Rows from block 4 of a small multi-label audio tagger, named by matrix and row number. Rows with one number belong to one neuron. Each number is 500 + 25 x the weight over its row's rms, rounded and kept within 0 to 999. All counts start at 0. Numbers have three digits each.
After each neuron's rows are labels from the 100 clips, of 14976, where the neuron reaches its highest value: "strongest on" is what is common among them. Only what is clearly more common there than usual is listed. The data: single notes of musical instruments (NSynth). In brackets: how many of the 100.
# fc1: first MLP up (model.blocks.4.ff1.fc1.weight, 480x160), inputs 0-79
# fc2: first MLP down (model.blocks.4.ff1.fc2.weight, 160x480, transposed), outputs 0-79

fc1.444:509484483459510547509532442501500477509502537482514476497479522481537511481475475526532521506502484492545511531508454454486479541475507490465530468529527503558491470512524490500498532497481489543515473487468518525499548467539500503561497483
fc2.444:503501511526531437472458498507459523426486507486501493502463480487532522512565524497504489483537475471498496495505514519544491496499507486509504498441492488457513497471545492500510461520495486505497503512528473535487480522502482476472536480
strongest on: bass (76); synthetic (61); octave 4 (37); octave 5 (36)

fc1.285:497508483486502467489484543505480490460466425498471485475498517488531491498528510516491481458488510505474483469485545530491515514513507505517495518508506530479479520479514506448480477510520489529502468521537520491534526527511500513471513470
fc2.285:530461500520490506508547487489526540499492529532511486515482476462490477485467484520539505499477513540525517510511461485540508443524481459502534470443491474534494487466493487496531513527493471497509533505501513492530515469527498508497527513
strongest on: octave 2 (58); pitch class C (39); pitch class G# (36); note: C2 (25)

fc1.308:501504477495484474504480499512504483523526519495534527509511512523519477527506467495478537467482511543499503518486471501458508539485483489520493472530536544511489527524485515487447491521563505516516490488510505530510520513462548485479516521
fc2.308:486478500511522526558556541530496537524478496518448507539477498464538520509530518495471493521501538489450488506519498512539481462502494483533530497476487493520476475473497482489496485471516464475514516463508454501485527536535450510479487493
strongest on: octave 1 (76); pitch class G (43); pitch class: G# (36); note: G1 (35)

fc1.63:523532457531498480491516525535501484520527525500486514448507515493493559518512504508488533544491492509500511537498474510528458466446562466513508502511510521495515497504475524497532529510477518490534494522478470498496517499470466508482514560
fc2.63:533490529481502469501484489523523503485455471501516497492494501475481498471511508504496475500480492492498498512483533487479505497476491520515479489514466506503490508547527459515441499460519489475508521481497502469518526476506500442499476480
strongest on: octave 1 (58); pitch class E (48); string (47); note: E1 (30)

fc1.241:466485482480483483484526481475525492479448489517501490527483536517552485502469494481475529494476476529484506511529487516498524511501482521465491478513505514503508472525490439534506473536476517512503506478469468466490461493503464503489487467
fc2.241:519485516580514477467491478520476503474515533441469509502464498506491492497514517496508487526547480506495470514485535512518476485501491460505540497533460518505481482498526555467532518494525491494458482496498511530508489494480487566515497479
strongest on: octave 0 (37); octave 1 (29)

fc1.122:457518553468430532487480528517498548486505486466493495497519513524486510495495510501473537500487514503497496534458563453503483479502493505527490489489486493457487447468525514495516504449513512514535512505509520456498498524519485495491460494
fc2.122:506492480486496487508505533516552547514467496539507488497483523489452494504443467504509492463488526507488473466504494503492466541478531504483518510525488439511509514491470506447490507495464493522480454494508535488525494472539481510501523497
strongest on: octave 3 (93); pitch class E (75); note: E3 (72)

fc1.46:495511499509454518519525512507528483516455517500468526482451504548479494500471499509449520487509503471539475513505520482517500505552508529528501460494500519485503508557536475462512453505550503520534481548519491479522525542497484515494522512
fc2.46:526500530536520492548521529483510528512516454516458497465444530493495470465518507478503491505451496537481474479494462482534536544488507523516519517521466534524499569462509490459490527488531456480503484505475522477522516498512469523465506484
strongest on: octave 2 (75); pitch class E (73); note: E2 (55)

fc1.317:488507485463517513536484507495457489491501464491530424558470535481528490522524485522528510499472524579532469482473453545487475528488479475511484476532517464474502550531500507505526489507500481510498501485505511501494475476518487501498512496
fc2.317:491500504474469458491496501484492499518484491526461503480547489537532516464481530499497482515499496517449467498552505494500513497497516500457516515477500506487497490472531517517481482476506515514509559501535486478487493488525560469511506478
strongest on: octave 2 (71); pitch class E (40)

fc1.457:496465487477496488524526500488487479504521524528506486523526507510526486502508506501513533505482515486513506538495508505461522504490519474497497513503547499542521526536538503509512548547515475518485502464504502489533563478501477495454528458
fc2.457:480528544564514489518495466472499493490488551496485464519485486482473535512493505536513484463478492458554527488508455496516510507537505501485482498444486499471489492491521513494504499477465523493517475512571463510494518504474547469516548559
strongest on: bass (59); pitch class B (54); octave 2 (49); note: B2 (30)

fc1.87:524496516466523511476470531498497501474513502488527499482501555491516477476594507478460473507443493519511507485528489484518487460498493491511521530500508524466528516533522515506508506517470512476522502469508443491528505508520522505524508442
fc2.87:478576485536494476499519518455517517483511500486484508516492538470438512501512456510500500493449483490521482501483510478488495536476504477474504509484486473478482540467487505517489514522503515483490501515504491445488481473475429529490494530
strongest on: pitch class E (100); octave 3 (67); note: E3 (67)

fc1.456:529492497497485488490509495537520525512500505528448500489500515484528434527453484508506498466471474445537522518475487508506488488498516504504542463497495505542510523465516468523438486497518476503550539500495524455510524500479470522488480506
fc2.456:498509504523554525507474495499515518462492513494519554507465457468486518468505498509480516480482513508474503523508491483506512515514515500483495472531483497505478519518507513495510515482493490451528457480517530512505485444493542499482486480
strongest on: bass (49); octave 1 (42); octave 2 (40); pitch class D (29)

fc1.433:557519551488513486511483483471491519534494441530535504507501464477490487489487489472492498498506515518518502479424485461459480524529502508536474470505502516467497463506521529468478505480458458473538497505515479520514526487495508467475506484
fc2.433:505495513468432474483448477498530536488507537459470514497529508524475472527521456469560503499466499504478495499527533548487488509497492485498518521477482511449522497490498540508501465516532518501566512480522488525489506470513497479509535520
strongest on: octave 1 (93); pitch class G (46); note: G1 (42); pitch class: G# (31)

fc1.68:508488479482461495485478515482456507515511533492507476482500511484535496506548460513484534507495541528509496477511501479482498440473482489493480462503505520472474472483531529497577478466528474449497586529549474487507503509525514527463482476
fc2.68:449425501489500491514488496515514520467506499493483507504549524496450508488491467481524507499464508500485491501483522513482507541533505499520496500516496561528512484507536485522439546501500509502516449494505459519487498517482482489528513514
strongest on: pitch class F (100); octave 4 (49); note: F4 (49); octave 5 (35)

fc1.50:493464458508495507479470520522498515531530527548507448481509492498538475457531498491486512510472467506515508480503501502497454503490468469532513488497490520498487492520496515445536510499511496489538521503523497495492505477537489499489459481
fc2.50:486478511526488488527501496506510499516516482513550525540497497476514529515477511492519516474496457496502530479479481485514481481499430495476480504501492544558511509449517534488500478502504493546455481470485469479492450491519438522586479495
strongest on: pitch class F (100); octave 3 (90); note: F3 (90)

fc1.461:518521500528538448500499475494461553461494521525461488481517503539472538527514517455458508457505492502491476506490512507522512446512501475496516491512508526510515526487500478491490491518569456520532542521552490476464591539527535478493507510
fc2.461:514480471471485526503514501511505475514501504531483508436543509543512508474483510511511500467565503484473485498490510514531516500513499461540541493519516468491488489513518486543513509492476502534468473474523486498475452471523498522502508472
strongest on: pitch class F (73); octave 5 (65); note: F5 (65); note: A#2 (27)

fc1.144:529504512486528482491465534483513520484482484513554533493507519509538497502501465514475515532492523542490529509491553482476531458489525530497483499503518487463474526510456520500481524511470501431520508506485490433516493489572533499471515493
fc2.144:539484537519498521522480508541490501533505505513484489482521470485505485547536455509546492503516499497497500514581514505496488530513518499510549477537475488499503500493473477511550482511499508531500520449500552493505498487486491492487512522
strongest on: octave 0 (38); pitch class A (27)

fc1.474:457524494478493518488523492504494528523523536516474466531495504494494539515502464508533526459510484494502521516519489492490517537500499486512466533475528501582524526542506509501487529523501531535496465497507487493554535489435480455461501508
fc2.474:510487477524509510476507481477491482448495538502524509476482473517504475474493538544463487493504532473507489521528487487513512447505526535503493496510508473475477504528523483500536502500533502489514525520534527481503492507535533483516509519
strongest on: bass (73); octave 2 (66); pitch class A# (41); note: A#2 (32)

fc1.419:449507508488524481467478494508514484499462466505499433511517517512490511465559546548492505522472467500529490516456512483524497480487488503524444482534522518538486499540470495537482516510526524489492500553528511434509518513499547516478485447
fc2.419:549478501504460548530494508465490499524502553466498521515515518534512539507463475486489501414485503532498478518493447508513502516493501486504450500505545492451496487485479493487527534464533518510532588501525478481509492562502466525514497502
strongest on: pitch class F (90); octave 3 (89); note: F3 (80)

fc1.90:515481482482500515516482571508501535480472479509505417486544466504518489514475495512502517536467497507534554498498518479481539481532466498501534467529487512522506512529534533513518492495520486497492498544492495483533527544522524520533506488
fc2.90:481526443502475491468484497471512453489536534543506474500488486479479507506513488507515514501466490482464477523463545512542467541474523472511488453489500518495502492442463437462477503441483513502536496442535489496510483467472486489484496553
strongest on: pitch class F (100); octave 7 (49); note: F7 (49); note: F4 (34)

fc1.276:511496497521503517496486486535531453461546500489502499467512540529531518501499508482528491494492511525513517507485522530545474494484485504477488477519527469472507497477506492521552494474526487506516492523526528485512521527489496493473502445
fc2.276:482501509470499466496487516493538535487532490477466479537513500491466510499493496540511463539561522471475495482496515495482489490517500503548522515473563476528470535523474467493541519468487485490461506471493476507468516510536478476493511533
strongest on: octave 0 (35); octave 1 (33)

fc1.327:519522508489518511469496525485524493526478552440486498489502459479543465520507513503502496484478487480492483526465503513510482513481494520501452453510506530504516506537472505503504495510502490429522498504480512517516499510460523462551459478
fc2.327:542563510529500481503487486496447496509533492517478554528499527477566526493514550495504489479491508513474484509490468507528484466500464518489530500474494510527445444476501539536485516517505470527494488493535465512515552512498511505499537479
strongest on: octave 1 (64); pitch class A (54); note: A2 (28)

fc1.446:518537489473510549493534495516441493503502518503539471489516501513532479491521481515465506504501504496512490566558493485490486485510476475520494525503501498495500472532530518456506529540492476479548505545524482491513549535538460507530460537
fc2.446:484490512512527477499475479491463510452489497524488512481482491496542539514469470520472494472489502506501493444460519508528538493511516478492472480530496541495501498500531518539480533526461482530461548481536538522507504519474471502478459545
strongest on: bass (53); octave 2 (51); pitch class F (43)

fc1.20:548492476527536514494516511485496494504515511529558485457483547505490492510504478450485476522481438487528490466536497469529504528534529498500494514468488486494465523520508478503476492519518532463498501545479456481479497482522480505460540516
fc2.20:476532487538462488476539502481488502523497486487482485505488509484471483491525503514516498493548516480502547533469492533516496533493501455545530449507531527514499485529545473483520551486480486552529492449500518477467489499507491521527480515
strongest on: pitch class E (96); octave 6 (46); note: E6 (46)

fc1.187:511504530496498499465509499486542486507496501510500493440483536561525477487490494529517487530515484495510539515491484471523467490512510514499528485503526528513531516556527524462525508518486506444527519493505543467525529488536540548493481516
fc2.187:477518443490490509522526480509487510524513474474469531531465545474449480470506494481474448484489513481517484505504532506493490499504513521460509504504511461543523485472508523521527558513522509542526488483451463518498466525453481527509517517
strongest on: pitch class E (74); octave 1 (62); note: E1 (36); note: E3 (28)

fc1.370:458481490451537531464544497502482493513505518511505472494466476543503480491512520493469509476510529473492506520465538477524487511491532502457456503501540525507544480493475477502502470497488533510509476465454524517503515494490500513488499522
fc2.370:538524491544504489522517524468537522501507466493495498548528492470520505516544521523503485528491438480524523542524485506485472489497494494488511464488511537490487527492520492477474529504513503549483484483500491510522502568501494542498496474
strongest on: bass (49); octave 1 (48)

fc1.118:496499521525505525486513497491526531495512497485492506514480510486504442492461503502462530467499505499506474508488508514552481525458541504501449470548434504496465484500503486473524515480498484491475514459470547488489521483527508518503478523
fc2.118:507459508498529504521542510506484472526459473507484528481447452536510495501497480458509452486431499491533515481513502490489510490506483499461483489504507491504508520485527515495496482481517498490511477517516483520503465547497511474449527501
strongest on: octave 2 (60); pitch class C (49); octave 1 (35); note: C2 (27)

fc1.54:511481482478485529548486517480495519472523493504528492507560504478464470502491544520512466478504503510499548492500490513502460479490512474525532480550493525475482485462514555513499547540522494512496506507554508484515525504475501508497475490
fc2.54:468502481500516524495468502464494461459488509499533542496507443504466476511482527498500527522489540495509494560488512524518460502470494483452492503497512475539505516524510479504466461489502522472494498512530498462505484493534513482449501523
strongest on: octave 3 (95); pitch class C (49); note: C3 (48); note: G#3 (30)

fc1.328:508512476515497532487471462533527546482544524501473502535535548499512503459504520519471508482499429501505555523524545537480474479476548498468483514506504510515495483451453493514466482483488510495538519508445490506492516510493566475493545498
fc2.328:497487489470548511516510517497455487513468477480482493514485486472464514496525482487527526522496505498493446526500481446495534532504509535508522507490489451470516494489578475497498496501502488527499477495516515441499505498468473484534451484
strongest on: octave 3 (93); pitch class F# (75); note: F#3 (75)

fc1.131:499489493455503515507525507507514560554506499513494504537493463501530517519494465458512488481495497518451531529527502514522485529490506504505485493452459530502524516549481524465542515511508499492535450498534491508528546489478508498534508491
fc2.131:525539452517452486491545471494461485513491486489511515511475511476461487475526522459514468505542518481530518500455485509543535516521488511483445508546526492535494490467484512526488509466476495493486461460470504454535498519522493549439486478
strongest on: octave 1 (95); pitch class G# (49); note: G#1 (48); note: G1 (44)

fc1.66:467472504484512508468462531518496495515489472531487431514468487497520462502475486457499526501514510500527484518538502520490475503481536532454490442511533513540518494467490523525480524503525514488514499450499498475466515510481532530451502502
fc2.66:503494470470507501493476491491513515452510481551477527522548468508514499554508435494525464524497473544490459501519489509492499493508506492499511515501482523470496504485517443493525502514450510530494523504529515445530508476508530465525524532
strongest on: octave 0 (54); pitch class A (43); note: A0 (30)

fc1.170:514493506530543488439486468510497580486516512493520467483464490499518502517500517500492502528468538509461470526514463512471482536465478518496510485498442478488488495485494522461533517533465456473517489481477466528515488552511482525481508531
fc2.170:466495514504493514475522535463480452498545448516502468503495532513475505486501469488467491473481457478491495494495490486498478491501492522470530472508513538491580483495518493516520520495502505489537515505474513532511494512480489469539503517
strongest on: octave 1 (48); brass (31)

fc1.97:487532490479485468454497507535512479493487492491516483482507503504542479517481575495527515513489507507499497534510482476526511568498497516527493503521476474465477473464546535458549500449494502464536516464515481509518491480500505457484482494
fc2.97:532508537513509513510551490444512458460520464511496514517492499469496511469478482535495510496517495520512530493504528478493505523469456529511527506479487494504512584457467504490538497504493497487497503486489537513481508515492505505512511501
strongest on: octave 0 (32); octave 1 (30); pitch class A (25)