config.toml
arch = "conformer"
model = "multi-label audio tagger"
dataset = "single notes of musical instruments (NSynth)"
train_examples = 184686
gain_aug_db = 10
n_mels = 80
hop_length = 160
input = "mfcc"
spec_augment = true
win_length = 400
norm = "layernorm"
hidden_act = "gelu"
mlp_ratio = 3
head_dim = 32
fused_qkv = false
qk_norm = false
layer_scale_init = 1.0
dropout = 0.1
inner_norm = false
subsampling = 2
layers = 12
width = 160
positions = "learned"
kernel_size = 31
num_labels = 36
init = "orthogonal"
residual_init = "none"
optimizer = "soap"
beta2 = 0.95
learning_rate = 0.0029
beta1 = 0.9
shampoo_beta = 0.95
eps = 1e-08
precondition_frequency = 10
max_precond_dim = 1536
one_sided = false
adamw_lr_other_params = 0.0011
max_grad_norm = 1.0
cautious_weight_decay = true
ema_decay = 0.999
max_steps = 2800
batch_size = 64
epochs = 1.0
lr_schedule = "cosine"
final_lr_fraction = 0
warmup_steps = 560
weight_decay = 0.5
adamw_weight_decay_other_params = 0.05
Rows from block 3, named by matrix and row number. Rows with one number belong to one neuron. Each number is 500 + 25 x the weight over its row's rms, rounded and kept within 0 to 999. All counts start at 0. Numbers have three digits each. After the name is the row's rms in percent of the matrix's.
# fc1: first MLP up (model.blocks.3.ff1.fc1.weight, 480x160), inputs 108-159
# fc2: first MLP down (model.blocks.3.ff1.fc2.weight, 160x480, transposed), outputs 108-159
fc1.306 111:532503473473497472507502488505502464507476533479531531537535509524469480488543501495517490524470530506516492470504541487515503510476536562487481536539499466
fc2.306 110:500509518496488496491463474484502511494522467478490497493492475550540499462498519550513532489524514521531541484488531516533483436517507496542492525536459515
fc1.307 094:502496466465463506502482486478523502553539483489474512508501456505502489471510506525507523491473514530488441521516490487494472490554526491493531506478506498
fc2.307 110:534520534494531453497446508489500483527451487519506464454505481530500540520477517470489523513524475508539524508503529485481481508519503553476475506495493521
fc1.308 093:510478495498458495523541496486518491517523502498482513515488526484482502496543471488518497494481514511477530493488508516515556485495526524493514505524479509
fc2.308 096:532459504500502512517485528498472482522475482478530483490431491470510524469508476499460498517522500489516551494471556548521490482457549536543494544521515481
fc1.309 110:504511524514534499496520476480524475496531506492461512438487499462524504524471499484519517556478487504497489522498508466496493438567550482504459482489522469
fc2.309 120:492506464496469528514534535525461517510458513539531491530515490532515507473507475508505471438504441492534482475491477488483512575490464474520494505502490509
fc1.310 125:502516504500499502511482482523485467502490482523499506508478538477468556491479457507476524510519488522498457494455479502486565474458490506519525490495471494
fc2.310 107:515466462484523474539483503501429486515479504493478488505503533498536500505497521549462536479535521461496519499491506505501518520516533542462540522502488493
fc1.311 110:512473503520530515502496510511496520494509500495455491493517499488407504452525461502506517464488417447502455515489480505488485496502485465514537502477466510
fc2.311 110:500520489519485529536481512484476482517515529472505496428499480480504518507486501529495443490495508515462487485499511495522533534490477533522504474534497531
fc1.312 101:453507468495468485568472451517534490525464489505484516504522467509525490487555527512485524497516503490489513529463544512495501528482521469492519485539489498
fc2.312 092:552454507531512488500508513500511525455510491466468486480515498482543506510501508510514510511511521509450512525534509476489491488491465488510489531455489502
fc1.313 102:536469513532507493535474463489478516485514514550486497484485461490483522497496499456485524511473471492490449460504483507481476530481529514488523490458501528
fc2.313 093:493512477500501474504467521484525499496528553564455538487512510519497516508498548463510490493539489478514511479528493514505441524518530467540499498517471499
fc1.314 102:489486511495497520532498477473490505477495459527453500481530469501527493470482466509475543496490521454464468465522479479517489508534514468511522485513470490
fc2.314 097:496542518488475531510470514509490512510468490497510482512473522532480488528472515513482553507480492537510486483502575530467505481474489567471493512496513485
fc1.315 087:516490507525493473537521495501478486553478464507424521483506479509511517514478490512482541453523483515506471497478523494503534497499541501483546482462481512
fc2.315 097:477541504505472509494516497509538499528515518494484454515533530523493499508535466537489513535491519542517476540522494511496502540495478485487486486521497480
fc1.316 098:497410462506515484475509450517502482509526466512500452473512491490510507477502495462487485491477493513512476483501508514506501475556445521502502492489536502
fc2.316 094:515540502520508485481536503494490477533514499524527511526465534473494492523492548511456492500462487527477503496483499511472472466509531501476522484483508473
fc1.317 104:486500474512529461512522478497478512497467475498447465488483487515514472530480489490463457507536508515471506553482522482513441514465462520507527507494479521
fc2.317 111:498496515522495482514447489524466493527495477497499466516487488534509502509527538458515517527447499503503447497508508502501544491497538525515517510481487563
fc1.318 099:498441445518494499464535462484497541493471469517511501512473468503525524514511525538492542492434529541509510485443478516513501500508519485511518496510512508
fc2.318 099:516505493534447508508464528528437459487476461475501484530509521491506473512460455499489513557455482497472482482520521474525508477508448487526518522498517449
fc1.319 102:499504532496504518498488437503496486515513493473510533494500500452520500485512503478516539463501481505458508490478506481469535486511515520480482534517493518
fc2.319 127:521497497436504508518549525534469522511471518513490502461543495509522524481510478490567517490518457512484544464486550516496533539517479483508465475477460530
fc1.320 113:530488529513470514507518533571508500513513486511505508521491525531503546468545499468548528494507505480526486524455478497510466504486469491491539506453524492
fc2.320 102:511490500513515514456527510500484509507491513475538453497452520447535535519513519501511477494512483477525516519453465508491482509528493490512517520472461500
fc1.321 076:525507492497476541536480556530525501476506508521537465496512527528503486497510474480519530533489513514469480487486454554484488508517540519485519467495513460
fc2.321 093:538503515506478456487503500489548512483526503456467514559528489491529545484487460512521519505470538508482489505469419486496498481480494461470485488484562478
fc1.322 099:528506518553504529482503479508459493529501488486490486475482515532498523477491506480460445485490504484516489489497465545560537513525480533478512505500480498
fc2.322 107:529465459471492499511510515500524450466451510525516483466496507486504500507506515483488483501495508487427483442529468515463479480511536454524479515537479494
fc1.323 092:508490512508533458549483436488468495471481495489487478546464479502479477520524545523494516478476475494511496489497489529522477515459531485518503535470476537
fc2.323 090:503487501494487505455518460472485491464506475541543515493540504533518491520447511457483498529472480522496517517523494512521496493477514520511530520475485503
fc1.324 105:473457492503489475473540470469457501478495475486513512464510508479507469488511486535537495505548521473500504478507480495509539504503543571588503464471489504
fc2.324 109:456524514517524547523476482502496508511531549533513500510460526447527513505460491534511472523519511546480519513487503525481468481483469489474491506526505524
fc1.325 086:469478520469450440505535479497492502496488477497454480453507529476467500492531525520532526517473507504490499459487489487506502498489527523479511498475510499
fc2.325 085:502503497484542511508510499497488472466482512452477515480516483515502469483532501522460529532471525517531520489506507480489466499533507486484484445526448483
fc1.326 086:500524501544517493565489496522490445510494496505477498481489496507481492504489518489484468513518505486487540506487488522502525520492546486529525526485480535
fc2.326 094:543511485507503532473538484524497516483507499530588562481447500479555521494527492473503507495481502499508505483468501446499532504503479478518502517535486498
fc1.327 127:544555483505479471516431485479455486532504490504534491470473504492481478513517507515536523482477514473483528545477485490511521504486478537495545470475477505
fc2.327 113:516501507487486488514496548510489490519460530482510501527519499506476497498465465477496521461518475492451566473465514501516519478467525511501507487503544500
fc1.328 069:470489488524508493501521461513509483496503473491494516486482484504535490491498516504519508542519522523524477503510500524522493487515499459543524511496478531
fc2.328 080:499508497501461515481499491506495533470457446518499464514519532447478485493494448497530532490510446522467486473481507513491519482532519479520484442462499528
fc1.329 119:482556509496520495561504512507512508559510516508516479449452520441521522542499470531517526511472524482471521468514534514499477499537555452489480495522540505
fc2.329 110:535511509482470529552540528517516505489476504496528531522520496524529514519502485488515521474534504466527460476484493484500500518504499472497516543467483522
fc1.330 110:503488517497531488500489487494460443500465478528446482506497525458531484533471507508494525506476499495495505526492526489456480541420436506517507477485501526
fc2.330 099:507495494508488495525508485501485509505544505502515495545473466481537514464486479522534484495483502502517491473464496510520490454461520518534513493471532530
fc1.331 120:522521501543511441473515607517486519507505437508493475480452507504498485450496509490535493491474461464493488486489449472496491493474501481450509468489498482
fc2.331 096:483498523499532501479476497507474497503498508488504493511547517489527508557510495504523497515493466538484504504477490518496542488512514484491526498456509500
fc1.332 130:465509506505468501518495490511519513467522502522503526521537543535484469466487444486460552506491545492529546497511499494545476500466503489476490563510492529
fc2.332 121:509465492469500494493497496468497480456505484507511496542474520506473506528486481532478518472491480496495490505494497474547513498466543491487496518516481468
fc1.333 110:531502476463580522507525469492468496501496492508442477503479489523483513487490477494487501524496531465479518484469493526497461487508477482485505463506512524
fc2.333 108:484512477473466498492534509522507535490429484533507459506530475558490507506485495497511486500444484522506532525499484518488503478490511466485514470490530494
fc1.334 079:495450502496509516533494469484469515479477508508524509509510549526543467483517486555545480497473534448504498447484491521525468486515518500530525491536501494
fc2.334 087:485488471488514553464546526490530507475512492468530479479507537496537519531497490512508501553480473494481504531518515484540515548467513547504479526480481487
fc1.335 096:538483451479497476543555444512460522517517483494465519508483502499532496501523501504520500488514521558460459480472499506545485496491514508479479487486468518
fc2.335 093:466523464500518523458470527503478488503475457486492515504468499493472509552488468467537530501498515489473536519538518509510497466448500538487534511495451532
fc1.336 128:479514460454461504528476472575490451509474520544492534475491473474505535498461536458553521493494499513487536447495516472489480463520511505497490489494501525
fc2.336 144:543488489465513541552483534515497523505525512505484505493493482486529505528492460523519477514527528508530501496475519535492535498512519516554500533497489492
fc1.337 100:495512520492495472498522458490495475496536454482513477449474502458487506514507506503522520517509530492507552497488494512520480475469502522483504486483449501
fc2.337 099:504483465473503523467518495525523508511510442502500516515537516506484455508501461515475513508489531470515502481451507553503505524481484523497493460501502494
fc1.338 134:500470495469538503491493491474482545488515527533487520493514555539506509534502505507508539463542507503457442503522516476468497495509491510485562497516492468
fc2.338 125:494429519491503452512487509488494487480452499487483491471457493493532509499428492534508467516489498514481563498473496503524510523498529533466479468512522524
fc1.339 109:527532540512516485523545471533516503472493524506523515498503474503491515465486527469513521472489511468500472493540527523484479533520499525465482463548467509
fc2.339 108:500503447497491491526520544519554480467457489456522474482522509487528481487535565495477532518526564477480512511505521524481514497453502474541520493546533531
fc1.340 090:480503552509483488516538506496497514499493490520507495512512519515492501503514493416492492505523502552520494527510518553530473509488509481473498475483546549
fc2.340 097:490493430494505512482473487513453496487523545540500486540491529499497581517500508480544522503496516481484483492490470466496484513498482452520531483512455528
fc1.341 107:530502511519519489508456482508484485522503521536497498513513515527494523495534528502535490517497461466466496472505493513445500505515484473460532494462543546
fc2.341 110:483528508476520487561498504536534523484494516498500511494501454511536463485509531479488481512506520513486500549496452481484517495516522459511481446442540528
fc1.342 096:443502511473474482487524464510517497531507516477465513539491465445475494505507540492500500509470505554494493480505528519465468499520464545462545447538510483
fc2.342 102:501528516519514528518547493509508521494520506520482495492536514481517518483465477474470497500522497476500527504509497444497505506518555489544502513465490478
fc1.343 100:461516492488486552553543475474495478492487494515482517513487518497476509519496530539478455526508510483511486515521503469527465484449527508469524478512490488
fc2.343 099:508533512504513495536472524458493459507493495499502518489447510499504511501467492527476463473450515484498476492504531520547458517516497514440532500460506471
fc1.344 107:514481456495513504509524484520498499519465468516500516539452492456503545472527471497510501495493510479503471519499489513547508467520480430525493506487483478
fc2.344 104:543506487516417536482527525476445507494478503489515458486508504480533501496500488509532485496498517523507516478516461508497534486495498526485465536529526529
fc1.345 088:499526480477466510515507459488475475481452455512560515472520486477528487482487490477515548479481500567532515483501448517456491523530468495495531509486507502
fc2.345 096:545488486506488511526480539496520491505525508505489497501482485520503505518483473479521487502512480507499528496478526459526506495499499516510452514510513466
fc1.346 072:491469529509474471441487507499441505480509450555488539477452492493495507491508537481550520511498435452476498488539465520518502523513482521485528473490509474
fc2.346 079:497470470465523515510515453489456438489507525512488501488488521483546475488502478450562453469491474505477454526511517487505469500505484514522483467505486469
fc1.347 091:489504544569484488520531502499493469485487466482503497493466517459510520510457486525514528501508461521515478486506480524531484549503471515490520489504511513
fc2.347 087:454502460514508465514438468464496507484519509536461514500539466454487501493509518507489502497469502527500484485525533477519494456524509488523508503508526505
fc1.348 100:530468491497471497471470481503460512498518480463484511496480466498492471479494515488481521495494536474503502493487429517486479485479569483520489462516477466
fc2.348 095:447509533484536515539487519509494477483451480510505481483466516538507481508486496480516490487468499496469521513559496491548510501464499538497509537472471541
fc1.349 097:498501470488478505506461428479492503502485456554537492497507510477512520502456503519520507486495482476475432498499469508495505531483486524483487498453501458
fc2.349 103:510485533500496493522441505453501505536503471516489498454516547488504446532493527534459587546491479525508499484510561486522483487515547520509478495523515480
fc1.350 099:491558456475479498488520477495491452517534433482487492487445483475503487460472494523535533499483482527500495519479497511497511501494533510462515516527556485
fc2.350 102:465474486526492532500470478497492513483515496482507491515525526519518481519489478502493476461542513541487496463537523523485480496487486493481499520501426511
fc1.351 092:515496536514516484500544458489520458521511523515493480507480499531480568485501513511580486504520495476520521565508527506505493522516545485544511492527495482
fc2.351 095:495500529518492532524476500544465514513463458467535494495526490468533482489531484442496521499457494517494483486483491447504519474537509489458497506501557509
fc1.352 096:543488480506516519489546495500489469524512541458496495521529508509479458477500449534496490490490503521489503514472489464523478476474529522481531488485455472
fc2.352 095:485477487495498476495455478520530509455495476470503541508478546526498497543453532524495500477510449477514483510483505500472505542487476461483523510498544462
fc1.353 094:502482443517535484507533537521510531503494515481521501513522539461467513504528493511492504521489497491510470468520495531510506492544510492454510545497509516
fc2.353 087:526522483485552498471491510508559531535493492484493523489504442527451504439485509467503493485465503492492488527517475511489523488476518437504468515461491463
fc1.354 101:478453471481535532487527509468473544482550480501501503523469508535537487479506481487523511468515478510539509476490497466466481520477482472546516494513472464
fc2.354 097:488535525503423505496495475493479521534467480523494492483479480501469530531495522504529445459481533550485478524494520506536501486478511499532491532494524497
fc1.355 097:458484532517547474495498507517495524488507512528487533478497494489452506491476527522462554530512482479531411478488488514475511440487495506503528496495519510
fc2.355 094:446559489448485482487527455492557484508550542491468458490492484520493494507526468503525487499519533475483483497552538501489497474522512499464466504499512519
fc1.356 103:528490439487530418529505527478531495466475466461510457484488525490529545473493502479503495490472530498460536462526481494501448536532518486500485508522473505
fc2.356 107:476473488447487523457529522490457536511528510493529491550468487472489482512513505491518474515512486495506483469507481531449504503451504459439498480511513524
fc1.357 100:520492490536526552483472516463483505508504517504477486512484474505510472502425527522491515496516534432529488559480475473510530503498456517509558506490500503
fc2.357 100:482482520516557456512499474488546516504525511488510521524497501505517511482509535482433538497469460532498495471531512546484471527551530521496476502479544505